From a checkpoint of a small segmentation model.
Model: 5.37M parameters, 48-pixel images, arch convnext_v2, norm layernorm, activation swiglu, patch size [2, 2], widths [64, 128, 256].
Training: soap at rate 0.0014, batches of 256, held-out accuracy 86%.
Data: trained on aerial photos of the United States (SatlasPretrain), 203450 training examples, 15.0 epochs.
Rows from block 12 of a small segmentation model, named by matrix and row number. Rows with one number belong to one neuron. Each number is 128 + 32 x the weight over its row's rms, rounded and kept within 0 to 255. All counts start at 0. Numbers have three digits each.
After each neuron's rows are labels from the 100 images, of 14848, where the neuron reaches its largest size: "top examples" is what is common among them. Only what is clearly more common there than usual is listed. The data: aerial photos of the United States (SatlasPretrain).
# gate: MLP gate (model.blocks.12.mlp.gate.weight, 1024x256), inputs 0-127
# fc1: MLP up (model.blocks.12.mlp.fc1.weight, 1024x256), inputs 0-127
# fc2: MLP down (model.blocks.12.mlp.fc2.weight, 256x1024, transposed), outputs 0-127

gate.310:171136103150065119075111151152124092163119112181160159136138153180168198162137141049135112179087132152119100141100146090100135088121130117146138095115137120172123150120133168106179133098173156093056179112134033097124178114166115066142102173088094113145111095095108142147134080168095089077111060126100099179119098104180110117164090137192127086157157149129165102091124108096120167147093
fc1.310:108096128091152133141125164125104083165096149131116178111167074123094096129152168182138115090079122142131159148118109103160152169099135161176130118104089163091147160173138165126135130174134127187124121098111209149126135114100137174093162150151095160148064189112140112145091125011157096121118127144162165137141156121106108101081106080086127116137120119096084107129166107146160123090177
fc2.310:134112139198155107142105145137117132145149169109132117126106113108113119150091167156137156156121155106137122140123092160132165093087159115127117174101158113111098133084137145160095110106178119198109108145118087176107103128115124172120090106178167144097138113098138154112120153103116189159088135129102126185175094185141104088142161083131107066110130109162159133131105176172073115136138
top examples: building

gate.355:114104134093147110114151084049093180124158118121130154118187114116152108161077187126128132162142159112132143131126157089155126107121157167152179119168127126156140143135179091115136118152173106094089139115159101081128137055108082088163183136109098186110172180154051089130144107090107112165141160152124175115109174164124151145136156145093171155126093155085182103070152139107096173119142
fc1.355:060093087155078109180135156146151139168114113085056111073169160084162182101141086135196074061160139094147105141116145128147100154117121091144145180078162078114116076070124076136117102130173136136143125160118150126132125173098148146078085113160125101150123017101161150136104134025172139090146089114160155103134151119141108110118117128113093100157087148107100128099137111123114119121080
fc2.355:106134124083110124099145153134096175103151144126145116089150124113121059126143122163106210158118111137132134071125142140127126143153088146171125102095163199117067068030151123142147098095139161105141159043115114120103125101176162145120212144109137148152154153106132149147116077076165181122140135054147150141127128174090106131146095149123113055176107156164163079150133159097061122109122
top examples: crop field

gate.463:153116149081215081119085160145103111144098102164135110118126174139164063130118150135197121109162153134115112137114136177123219157168104121109126089124110061115117140112113086099169163122057106143127094132184156149162164168142140095121110118154106149125137126133083107129152100154132130138142168096159181194126110117182122188133109157127191102112152069204129117132173097120158142134098
fc1.463:140143102175094203147178107093146150134135148116144088138126072150111144113110152098109114172087089113111149118176092085076046134116152147174121166139165161131149123167154156130079111149151183095141171106094112121106069087136137175137110095141155128183107131135132121124108160107137139122088103127144061080127166133080141061142155116121082158176085144091141108130138148124116124147144
fc2.463:127096136139157147118116088185120122158144063172178128128119193083119145116184169144152160145104113110193131126122118175186069152144133173075136125105093084104167165147125111122172104122115121163098150066096126107099087116133182152110093131118137070133078150122094140139100112102083152067135105085095086166094106168140160140121170130168139165161145094102088180135135155155125126121076
top examples: park

gate.600:107098139103127079128129115069146097126136122125094121109125085119084088083140178123105108173076161122104157070096123212134083065141112088177184116094113110116135157119170187104092077105118150129092126087100169140101168097130164119158143059104079103137129108128166159134085140124118113172131113077168048114117132118116115126153082094098130138160126111174141213195130152183084104181171
fc1.600:133139154144127112123111068135158128115122154149193116072145089075172162138142076112127116073140118198143056150173151129080075107111158172135102125190146113131141086155123149160193134103119103170113137155123103120147086142123110143098134164172142074130132103120087042116152127106169171104103158155170202146145140134143152119094152172163047164124110123041122137132106192078131143035118
fc2.600:076103106115119112106193118127124119075117135135211115166125157142176112136130045166133127177115127136121168187149164113156120135100165092100133143115137129131135088136035194118162076126185115120163168143157219098144138200124090135086155121123108102123150112085093138142144140167117107094138161139093105102094108115165152142107178113162152084149107169115111152085107114132080166128208
top examples: building

gate.294:108153111156174112098142082111127132137175125086155145077152140134194174137088123120144129164117125085128100085172134095156111099160119144146159063134118107099143158178123143098162132163142120134096090170140128197176086099034185144122115126175086146112138073138084184143175096123133087141135079075142081161124088163151130117108108155178063106104137173118120134149158117117164091150116
fc1.294:111134112149138105157094145125101143121123101149191112104157110108082057159119059158140073096132163129127142101124177138098129136098126129119139110135149125121116125175128154157182083092089105099110137113133114136131160118169123111065133108145115121092136085137159100144100107100144112081131131128130127062145151150140142204120182108082133162118124134152199115150112182149117159130105
fc2.294:098129136195118102104152110145153108141168117119135121086157098184158101136124141142143143097097142091137146150098124135122093128180066130128132120115155202128095152166136086113154167158129173167085152074106117193145129125115150122092096161146190150100112176132153113105118100138108143140126127139156167133055129115085087193142146146144134123110164148155059111145121173154104088119100
top examples: crop field

gate.340:082121126123127060108147114135160148134102128145174171138116106172124087108087123079142175168115111147135201136110115131102130104086163140081096108127170139086173121146149157151125110148189129125163136156168168214153165064142054166119154100109160133112145142092120082132104116088084113088131098129107160086080140113212093153137099163067165133104172172137106103079081158121146123091101
fc1.340:121135149135171106137121082108160134063133086115105096126127124136129132129115155151115093091097149190131126090128194126137119098089106140149143140132118108137088138108108096106128123082049136139111099150106113068120102196119189090108079136142129106119098090147137182129115174130186084134138130086173094144184079140070135126145111095136073124118088118140155136182176159154094156145169
fc2.340:139209110150120107090145108132130088103152131136190163118110079166150093102168083178091175133184133161152107083157138145092125095163125087184217103108118138151089127099113116110076156097157140199103103125140134173143113066116127081070165163188103183188154116166148120119086077120079086175120054153141148169096125073133129138149160100132130089119161085115152178143112128136109105105095
top examples: crop field

gate.251:160126054166138150149139084140156090065153118144135081127112136118158124123153175118138201149163136132157093052116116169117096223165073124233076132141100089158067114163122120113161120130126115091170171133145114127104114168145102144088167124150128124104121128137171169102138090117089159103155100128135160098119143140076126143079113108092114086151082135151144111127124090122191149175088
fc1.251:120083132129119057124158129097136213148101141130085065147141098096133101092107123133085198152097101135113144124104140145123121172146174112101110112105140115120142183084133168090168181129136140141097107166105132111144101103116125157126179148114105075130064142086105126083074106105070132162128156123130160140115086092095127125150124120151163185119118146123083170133145120116092109075077
fc2.251:132068160134113162078123148147164089194118086137140120118088114103135185162107155132142106125148132125128119164151083114112150171106169123100109162146178077145136101158169151102065131084128109118137151150125150154175147101225109134114099103166083119103174143204105082153159127171145201144133130092107091092136103119079132117143104106125145117120138061150081164154086167144148125123091
top examples: crop field

gate.248:150159146050153130126118166082144196079155109178099181158124094117116113106148165080118124165162143154086128110143088109148111104049135112031136145153118181143096098133147049092123110147157159180116134069161152139120126117126073206190078110128155080148161116134131123166095094134150095130120105121140119129166149167137118179101093145120133069133097161151108131135165139121109100154147
fc1.248:141109164132131092113102101118108166123105122170150132125128135105131056123155136138135121166146190089168106086129140131097131139115121088110114131142140159178150116137161082062186144146147098101066114100194127143107083115128158140153132109128127100165167081091214128144167119110159091120118172109149118106140136131093103134130125153114150172125112181142110181127143111105132100167185
fc2.248:171052077115160148109084100161132162135121120117193108088101128101134126079158140156141137150178109152161207183141156080170142117176119094128125120155110106077110080099185102103085150125161096050094123103151114131083161132139138110174163087131096107130110131129136115115152131120097127133109074110173115151132153103155143206064141123147108159097098124109179149171141147069110173173136
top examples: crop field

gate.130:150137135174103117113048153141181128152157119116163063086128137163161027108134095133109104135138118158151187120088115169118149191152099117069105103069160125124128142152167082110122095065145066150120113119114159187154129156183106160136073122146072115164106141165090143196158157151131106135151097143145169122187115117123141169165171165123186157171113109139154085091113135183117104129112
fc1.130:141143131141118125192084138074163143099155131090152073095124121158123062116136091166090125132139086148162162118130119135147161116188047143075167137087124140160134129136111112120167118121148127092058128226138124141116132130154121090089159144231068127143137146147101113159153128130165114148160121115171176113145045139101132122107179157107185166112105145085139126094196169149125157139066
fc2.130:132070175130079127117139159106143137121117158151188135135122133183106112137111148131096152166085090126108017106092156165124090131117126147120104160035162110176071145149148141118173137119154138167067163130145158153121110123089122104116107095122139084141090148161098095070188108159167123098100083146158161134113083115101130130131123128152137134131137150129163130148174112121195102174123
top examples: park

gate.607:156099147159064143158101110136177116093163143143110156126146141151085162108085076143128084107121077140124131184158127145116111172129134115148126057089091142156137171089154122174159082140073148134141122137137156066152176093118131104143143131133141105128098092090162100093156134226161121113086096101181111132111140151149100102118105177119105171071107127065061096137149190135136148102069
fc1.607:159125222123131102154124126082120096155086156136103146189136185155084128061124138157147190134068097109107144130118143173119106143153116184097119127136112098139144105134128130079113143160093092115165052138099120081124156125095123165174091101169161051095079102074223128130113127156173148132061107125141134114129118162148112112099134197111153138151106128076059120151112118149101156141087
fc2.607:059181121107106109095139140080092128064149120165127129069169199139123167200135141137132152160139154152195165169107176188089132138132215106130148126148168118129156158153165154134197165180085202166128120085106125154093177172162136113119149066119125094163124148128161137076134080097121150123104093041107152155111120079105137090135130141139064135131143117097132110150112099128134148121131
top examples: building

gate.599:070092103165154179190085154130109138147142157115166121121123127124200144086108137067163136116128129104098133175163139142177173137084184152095153102159095108109141136093096150057150111155127145119109119129121114144124108102124100193131138198164130127147094177133150093142178142160164098133111171128125178221136142156111154137099092064104130090140096099118166079087134170149140120128056
fc1.599:155140154104118118071176080101132072118107110147054062140126100124057121153134131136120135144117154108164096101089089088090097174150105096226118157120100170152075100127124112146106171140180107116173088147098134058113169126162181139152119147110074130113144089100113138150087145095095166097189104146135102079151132102117073111127124202177126156142086142115066183141126072118074140144143
fc2.599:103132149127183165154083116164212142193181120184201104082189145110138120148115139133121180124126147154098132118140128121116112103140141183116079140175118141090141143117110064089093141159094131065138173170160143170163123153073158070140168097102102154204121162132137209165129185165133137126092115096153141097160083097105140151172116103067139194114071085206120080121157112074141143137144
top examples: crop field

gate.763:120117147132163120139140138116135146165045091125105104195099082152133124099144111141151149089116137071063124087227111198126133112192139124151101142078094105133149140161127172173115122112157081134143120147107128117119115151074124173132051120119076137140072060206180096141142152151089154105202114193130088141171147122173190122163099132161092045115169094171090193150127076103160130087120
fc1.763:127106151164160156194140142102127155178154129100098056123108110147116114075145133151184179149125097119083069081155141129156177093096082124136086157045118107126146106132116151165076171083119124155145131131139135135110129141092115128155128145162113125154119101255136112126097128113050155088171140142123125124146096151179128096131128116132071080128105069125167135148181140120223144132086
fc2.763:164116137150145156144104064148082065154162098166116068127140099132081099115127136156101116179119142186089157104063154104160153118128107117166147146055085148151133111181160020125149141127140105141174128149125179117103107188068118203127186111168103171157151137116090135114144103090106188091162132095154106121206140125122183142124109102135168147134128122119183127111050105117150150069150
top examples: crop field

gate.745:152109134165101145163175105106186106102161044169176097135169120170144116143127150148108103083118083094093171096144103140172043117137221174144103098153122096094147121130111091150123108198085181157109148126134155090087134117216070173124122115175131139117141115093069164131170118141126137106106127094154065163088138112124126160135169153190167174111058156089135109098085125140056140090144
fc1.745:100072159116110149145171097135185087114154078177141118170135100097182091113163125073062111127163089117101130110137114091173054126130164181140090096175137135113139152183125078134136132213123177134127164128127116098154161099159106161124158117199097108107169137127066143132146132144167154141070179080112085139139115126136171187088172168174109148128089166118107106083118116132113091120146
fc2.745:137101086131070123167107096118137139171134161081134158177216137185143098077088046141127147132067135172173132049156129138171132215118131103143131142100145102086136175139102089073129127125166129121105130149125161175155132185177124136149102139127164107151085061153133160168053095096101078126156137126166145163078109135141076175169151179113085049159101132126137129117175055131186131120156
top examples: building

gate.724:116102141135127148122162116184141137094146146059143143126114129159138141147129105195093132147122138127123129127143157117080154186141168053154194113159139176132109077091101129142121129054119132141163139176149153088160059168156176109115125109123088114182129139075138127074162178126120096097152077146136143179141167116155051102121184097106133147134100096144091142122128149096157126162087
fc1.724:160111136170106146172146132067129159144109177168134101087113125130115154109143168122098177100216141161119127127082159129131121085138096169116151109096171178095089109133132179125147161083047158079098049130134093143072181064077091191137157160131142123106157157127069144191138079142100150149136127104092104135136191143113154121175167128113107097114094153159152138120120116168136177176160
fc2.724:059098143030164137084066162147182136092142120212162116110094103180092142107124167159071104102099102095104111094176087120150143099114158153095101113161139084165185115138172102127111102131110134130120147106091100140125104170132178177160077147075083079107104114105157135102158134174108122146116167108069073201110131119150135114173138105111097107078089100156105126156091069118147131115110
top examples: crop field

gate.150:126111134135127160165113111124098181107186102115154109080184102148128178105208154083166081160140112108173170032093083173146118106129125106093136110145097177097092091162154111070121129098073037146122093102092126053143116110129133148126142204107115130132152143156128173130179137098114143136158123131087130162149151112127129106144156112093121100162100087146164043058138125102086109057136
fc1.150:199091128222141127146129148161134126157137100144114124102123156078074138122135141101061135153105145184128126137076151121146127128129062101148103150119160158191089124121119139084155104110176107114110116139102159161083140113135144064166104179132132156129083137099101130137095136185120151078114110176132155170145108183131119162111139161080118142090064132079190085170049191159104154157186
fc2.150:187094120073163145164097069106156171144180094148166139119118084092144106124089151166188144111100107083113116097153108121153100132102165088150079181112132130096122168118140146153124210108159122083172147136145091110137167128098112155145189146114221108078187137072126149112138142138113172131091136134123107149161095145177108117135193143121198161136153141116114098161093123097124098109152
top examples: building

gate.2:126169124153064142154126091149125074141098150125146140112137145105149179155135136081123156143092165100111100097109135161099127179134186166225176069110074167159115079132139115123042150108124111084132133080192175094136132076132185107100141061108116130111119120095133138121127116115104201118080078098151156109135135121148135104149139147125095115182116089163118117089165090085142105102146
fc1.2:104148114093126120175117156093166141102078122150088143136115140133182174171090127121163146159090141148153126094112164096146175097152167100129139160137172139115102130154105176137139178152135118152144111112175152127215160158098115094154150168133133108090140098176079124128115130112056007107113101127124113132133167208114138135096136096105144100119136155080188121073123136118101091158081
fc2.2:116164087097097189111133116079132100178187121193136130118094128112140158069185111150138116158145124156086131078121086045080098122075146142149094128120161135129081159141113085104160103119165141114123105167153133143123108112169124098106072092143107115067180052169085124152148135149090135157121084133185132184224145153175126131094158161143164128058115172111093088114120121163075147143153
top examples: building

gate.564:188057145182149100134123085105154166063141072135162066120140140079121118116099145125142127112128212080105129162154178154154158093225137064116085106155092150092136124136128107126145134081121119163069127159111183145123099160157094173148102169150103128108150089197148092142118131141154098121126141165068114146114095131117120123141178166106073162128106123086153135137139120123135105137137
fc1.564:167095099163170125094143116112183177116134140099125108110107141100157150145134166120138129134144184089118192085099189083110111093161180134067094101170086129096184111155134078124108052020140116046146166156135090119127159125112095178159115142125093128144113084155122066141091162123186097165130134146110148169109136161126094118128124131104072108143099126091175151128144132081152087130077
fc2.564:122133079109187190146103115090163114111175099205088076115086090167108117103105065168107160122090121136130125153127111146092177100070116177123098149162110093101141155122142088153187180175180116128120064115164150103183118128084075157064191147133111097135186107138124123172109152190114133144098104145191160136079035097122135112109110163126147118050105120105117154140060182153102150134132
top examples: crop field

gate.707:158110117142081131096106116153073070178066177116182093110118110097112076121166134114160148210163141195185116074160137134116158180140120167105153087120150082159137078122108124159130113147132119110108139162125088152163109148114138105102145120121158131163203124111119106140135173090097143124135123101090143154153133085147165128104084147077159115102132098097140114135118104108147139164126
fc1.707:096132165167146117171129063106105153121185115126123155117140136151182146135125093140107141053144117037102169190076160107157115076100124122145134137156145160139114134152166092115162132137156154155117103142129144147096145103136155156165112117086126147117094136122150125100112104135214136142111152125157103132101118203071105148172192096232081176159087163179095086192155093198128152133149
fc2.707:115113108102131181101121117130124105107131105209154140119103109162090101053150150118182125112120109079124148124120126114125144101139092141127104156130118149151154126104165102084175045131098096147104105110180145165120113117178154136183175114143110192131152148137141122196119071140141200090105128139139115091113093112093107118147111106091205110114139123140123148176113145224062119096161
top examples: crop field

gate.87:135173103074094164086110138196166198097136127124123097132145100116076087048163161144102098138121139194123058068122097123135081092146110105071162085178101145145174094089086133180098123110099146139153120182163170099095196134119087118157123167149054143081103166159116138109134093051168097125188171139104173160155144087156114123126135168140129143137153068153137118126124156134139081183121
fc1.87:107079124109164126079167129184159146142111152090158104096196111176094121131114138110133119144157128150171094110118184130147088034174141056075134100109087102152119061116105103142125134103148122127160145088130082100130191164095185116093107093101095119119162117156107115077128078130114151076151146159138141162157124117171151136130198070147097153143113105115123097129138106113133090125163
fc2.87:156133135073129138166144130148176074122080167087119152174072142091169141048152124156124124105156138142167110140066180197122172120163111065084079130110213138094138153150151090118139180124137116167167158106189117096090171151075085122126053096130163087137174096057196137170116085100160111149139133132095155149169173138122117147117136147144133113169140070087117110065131120064174117114145
top examples: crop field

gate.353:099147114130082102118164100112117103193137143146116145152151113121163131145119161097201112199169107147177147101141130101085080156129138172154163097113123110171118194150086133112137170180170147150089115131132082078177111142147155095142171136134130138106095111206147116154202147120160122114151087097092175176097113108113096121093096193145136144138053139085113110137087129107100156096122
fc1.353:140101115093086157132126111145110079129143133169126147184116109166100127143145150096099070152122072185159185107164123077078101132135155131180087122143183140137054148097139139090133139152137187124086063135108065120195071102141099122089102096173163094116134115185159142110137158137210110120133051131157146174142167116122127136116050143166164160123049098117101095146071164101096131109136
fc2.353:080115131140141156178105138147101125147091126204124138118158119127118092097097123107065167066125136160157162136144173093128144156072135119098132130162157167152111131162148123100153114165126137087163180136108137129062129154081118147199116129109152124141128103129144116114106117138116042110119113071096100129199169167130141155077125055133131073086121190106154194095158172132184135096203
top examples: building

gate.714:082162091179163169105130114115156129101072147175179147069079109128114107053174142134086121139138097157103124172164084130099170179138071105127059095085079126116112111132171078125146159110098126154142091129154127167082142110095127115097164139171147222145171125204132080099106109106166075163186092139151131079145120084100090110152120177085107101141134139165132110152093160149114069166145
fc1.714:090122088175112075136142067150131132110179114116154222076158159146164081101189136129148126146167110109135186110164165139092094158112114194194165192136130138164123145104117101121135098136119127115119122185165161178124151136093087145095140151173152144100142129150135116081121123105109127091135090119170148112156143091086144111176113114037116163136029155190122124118086079091099096132092
fc2.714:202128138149105129139133131158105175149141085155125116139044179178186111123165153130203103121115117124135074139161136156187061130072134107084120134110103155085132131144125138159041199155163145032097179123107169081170122108150096153107138125137181105124175094116129114080100078089155092118121122168124138118105122131121136125086111119155075131125181088166136095148089053120151164137115
top examples: crop field

gate.45:078172161108129176074101147166124171135112129054107179092110142191140153102119095159099112131126160147119163102141108075112180103108157091152107049152101114135075052115155157186121154145170088100101077104119107163100113122095145154115130105150139120102137124143123123167143181130147120200125060180214092129067156136101102112144161147086100104170118152154114137167102107116143110143174
fc1.45:083171083160159094106121153074104066162160149100129105198154142129097120082080149100181170087095087093214146160053163092143146127098154172097117130145126149102183107124173173161142119142099149151123131144082127152152120126145131140194115145107163136182159151093120110154165132122127107160135066080171115104141181082112143143113167108074124116089146138119133121153139132114233171159096
fc2.45:124176082095162100127162096145134160145148168186062144150201134106170106090079145101141153121120189079148108144106147161111132161110086156135173093101154098137141178160112136195158130097144150138180114118125094144149148151108150126103161135130143086125178141129108160093148131152106119114101177157115084192175095190124086099164102132130140054122141140145152092121131171102180113094149
top examples: crop field

gate.723:199189082129095106118193140105199157110148133125123088160146106095044082088103087128188130142105146149162184148107179147122105120162152123119174128079109178113204119107166135093120166108167131119135109198122079159092157100045096133154171108124123172136142187166050133118192154128088155115237102122144082048161137155142205112125106145149167155085099088164148174139132153100082125137173
fc1.723:177113138118127147180141116162131147126186092122138170137180119164180110116104115053142173111102144126150163168159173149100128206085102119104041120095085154121161150153140150135126102118104137124116129086156149124161116209172116086056102136088123090073110097072205172147102103116087055108090115128147151104076120116120162142173132091160061132139100146145179080158113094165171096119096
fc2.723:132140111138100168146116165108170156104122120101188191121107082148131205111130144139103151092122097131091102103130136115109106074166132126172136112116112140155093089169112163095105148082100161068128135106181135091138150153167203128163136159144113179142092164107101114158111162096166161118144118118171101158073141143082157133109194154138086156218136122133150104112065105139129110128063
top examples: crop field

gate.525:133101159137129097140128134149173118111062130087062128106087179151081140098068143089111118084140109173160128154163159145092151162158162083107116097125157159137101118090137132088100172114080122094111136169160127135102107106136109172146115173115119168129124195128086079116101079188084089101181078132130100089104064170118122106187122144155111126106130098083131094134158132110144099126090
fc1.525:123116126115147118104148084135142092146153119101178069161145096104163104131112171125157178137131148186105130176071146181077115140131125147127135115075177124107087090095123141197172172130090173146198133033116149071181162189104163096103151126170153146142094070137163108141116153168171165115081126153111169120137149130120183109131102131105175181147169159132138122113077097150080179097048
fc2.525:044118121118145148107158166186103125158143138134116132079119106168093109106134122140138137155176133103086105080072135049071147114179158078185060064124137135080105155084163103148106141114099116108105101188130159125083093155056178090133132161077124074166132154102170107169133098132177097117094162155131070155114118131147102098144130084156134156088154115129158069127184140123083153092112
top examples: crop field

gate.582:091072146155083147050099129126091195112127111098169097115187170118141089136135117118118120139084100150102127149104173123117150126070134112166129092159131137120078090161125117147144089119188112131114146115145154085142160123086131160105153187040169127155179130169132146106099134190118160153087141100113135120094109158103161139149192093178145162125104180142124188110120119162146114101179
fc1.582:125161122104120100126185096158104105205075147168053095111067118164166149106126184129172119069154141111183141088101148187138089113161135178087131057115115127109152192146110113138100165136075101151202123160115111132129106146158227135124186094150136150130154045086077083174125113103163111079136128147145155168146149102094133139137108063086189126176171091176159120157121164073160147104088
fc2.582:094161164126135116114105180123104046156110156124136123129156184116079133119104107116162060082163116157141113151153170152092112147110143152108132154137143140121134156086037144148176122139145125188097136157079128082131153144136127192113048145131088139130116140132079131196124122122120057107165100091099121177182058117105185143137146170127160189189140185107146121113115119095119110155096
top examples: crop field

gate.638:173163119133094136150166156135098116121160134099136142116095153203158103154096143144179195132190178098100101185141055143122085147138142116133186125108138141113159203168164192143120094059106051187136114128106127141140122078100188170132138139169107116096135069168123108111151171091114107135110191147126090120116156112133179084157098128176127112119110137120091192123124136115135022109135
fc1.638:120168115139157155175157135076083079127142203064123091103115132137092143146114168188176158168113163111072133142109112142098128148102170070129160155107118155114132200150127163099126105150174081160138117152116163126151142094106144122157146119175147123118138089145147123136159117065096152128115162135130129113165148116134149063146103085167170151102098232123136105109127159124127008092105
fc2.638:155102091082161086136072112119115156142113129156110121104117142106104104171180112159087129145144209069055108088104141162147088127126125113191135109147088130106133121093039115120125132168141104135165146069089190138103099107133150158112137156137158163147148140172169081149149129159133120154170153154083115154225158103151063113146103121139112132136154145124140114128184072136126151179149
top examples: building

gate.417:095097124173176170116100118210149126176080120127129147156078104175116136142109171106091072113114198053118113101202123161145118136085141143145098151099119126132155127104135108125164180076098062160125144110104109077115058081104176120118069074142124109088119117102135148126101176079084102091114095152170138127105066121100138081038088095110098113095180121177122130090098080081141095093134
fc1.417:174143126143128060129163169113092153149158122093087081090200187163164109112119134154151132183118091115049131119102168140080111139102126148131151105123092049153123132135176109110070150145113157096075138110107127176142179129153105141159154145149130091149105102185120086143174120116146208157166184149049093131148137127137127177219129194144074149159114057135145166167156076143151155112107
fc2.417:108089089193141083131087200102124130171148113140129089140144118099138128053143164166091107074148127092138152147167085068153185151131091144164207121103109156114085115135137120170154105081167040124108115186160116107132140188136105180155030097141083122165091172174137138122197131145097142152122172145140084115127164139118177152101157116117146103086106131152120124138106143139135066089142
top examples: crop field

gate.101:138180137133076122111114121117138081140112140146139165147125156121121134100129128161103136142209125100104043136083134091223198100150143167099132154117121140119125139098141217116187128099136191156100153073153115124105154117127129137130081142168142139060112143150161141106130200117158161121134166097116120168127108130142207151106166129053107226123083129120135164097167142108133119158117
fc1.101:064123161091111092101120149098063140104136072121107112082117102142162150117120114213152124094203104114113149103134135102100064158081129084138139190163146175126106122111126072113118143159154065086188171145147114099097116139154138123138159151123116135199155116121148092160129068096152088088110112148133172110118169157102113090153147096169104051096097120114121184147130173136132129146172
fc2.101:167093097200150163139085127047131143115150168152106141165070120112193167168094113133135183149140089093098109121107088114128102117118133160165145112184090150138178092107165144130057126102151156125104136081143138086118048085089130140130142128145107126139027159197128109099126088160108135109110149088121102129089093120142129149128057127123154077121162156118128106083087156142098110128121
top examples: building

gate.736:102169130200153119069112128140062130144128120119160128178131182145121114114175118115186179092114065135113140116127131119121087121099122140140093184132112180121165134114178155098120084109090114167144148118116155079064155150068143130125153174116146123177115116108143126135168076100122132150160165127122150148132143194145148144144151191172091157149134095156118125135100146136145183134137
fc1.736:143137126119161120191082099176124182163120168064058120139119175084142140110119167174119097158169156113116073134111156109170165149086127139105157086149141158125096144136120114170150153145130114095131106204128089107126135119211105129065124122169126181130161120100111098156113141154113189048107112141109168096057146114112120097077148097102136082112123168097105138137137121111112220171066
fc2.736:102070153082181111106133097128103073085092121067116158107142144078095153117166187125115116112158112119125138135110134132145038092187123123136140126171111123080148058132152080062161126066176154132121205157108162132104141131134080139121144148098158176093131092132140109166106138119147081145130160113151138166040203145134140142156118127085132207126165118140123133125147159120125177162087
top examples: crop field

gate.698:141077086173140143137128102118145135174115112141094193112150131173104114125095119121158166088150110163060084143127155159120069124109116109145114126117142078125122116108074126069140148083171170164161140157137131092124129129168174131166137132150093072166076094133125076122115101127120081121188124083172151162110124130206124156106126165125139122129099153128176092111133124072120139118198
fc1.698:167154148057160160135146145115123124118166153086142078198167100088151145130149143108093121164087190113152169107171134084122160100136158076128112134101156146118115156191177103138130093175128120110110140162090131134145169121140121081094145166120167160077184196091105119174129067122111146150096092134122148127159126146079113108183133138092155165100125090119165141087119130174108119177118
fc2.698:071098140197201106147063135146168127148152138122073146151187113099170123128144106175157130140124115151138132115164100089137137183115133122154171130201143083110172128128144124085122134158108140151088098131153102147127194142137059173161172105143125096157056111170158166135072163172127110117107173114129163082109061124099140153143106092074193181154185100190183147112134103111149092137107
top examples: park

gate.337:135109149117084131141103131157160196092099102097150215130102152094203152185141098102132133110093139132134119157212090181078105152116181186149157166131173109174181089173143128122107095182083106075134132094221063096120115183127100090092081089137089089063086072085144169116143142102103073149132121085131143168127130146157147137134168142164145130111171176134131174132113110139122112113199
fc1.337:177100170123089115119093144143089170125108110100090182107115127084139129126121130153092162096087116118115143147144119174116058117114113192135160176120172126168160157198088118125101162172114078086159104071161138154202121180087098164100103117131164128109086135128117124150175180062095071124184096093194153118086189127133196146129171168170151118140129167138132097151099105110171172084163
fc2.337:106151186101115181126109201166136124164156097135146113089089123144139201127208111143107118189122116115107096096113083133157111114112131174125113119101066123108145160155138114143076081116147154132147115091166122148089098147170163161151140112131110103124089138128144109148097082104136121114127175141195150164141123187071140152159143088133043128162112131192131045177155134093186134119173
top examples: building; park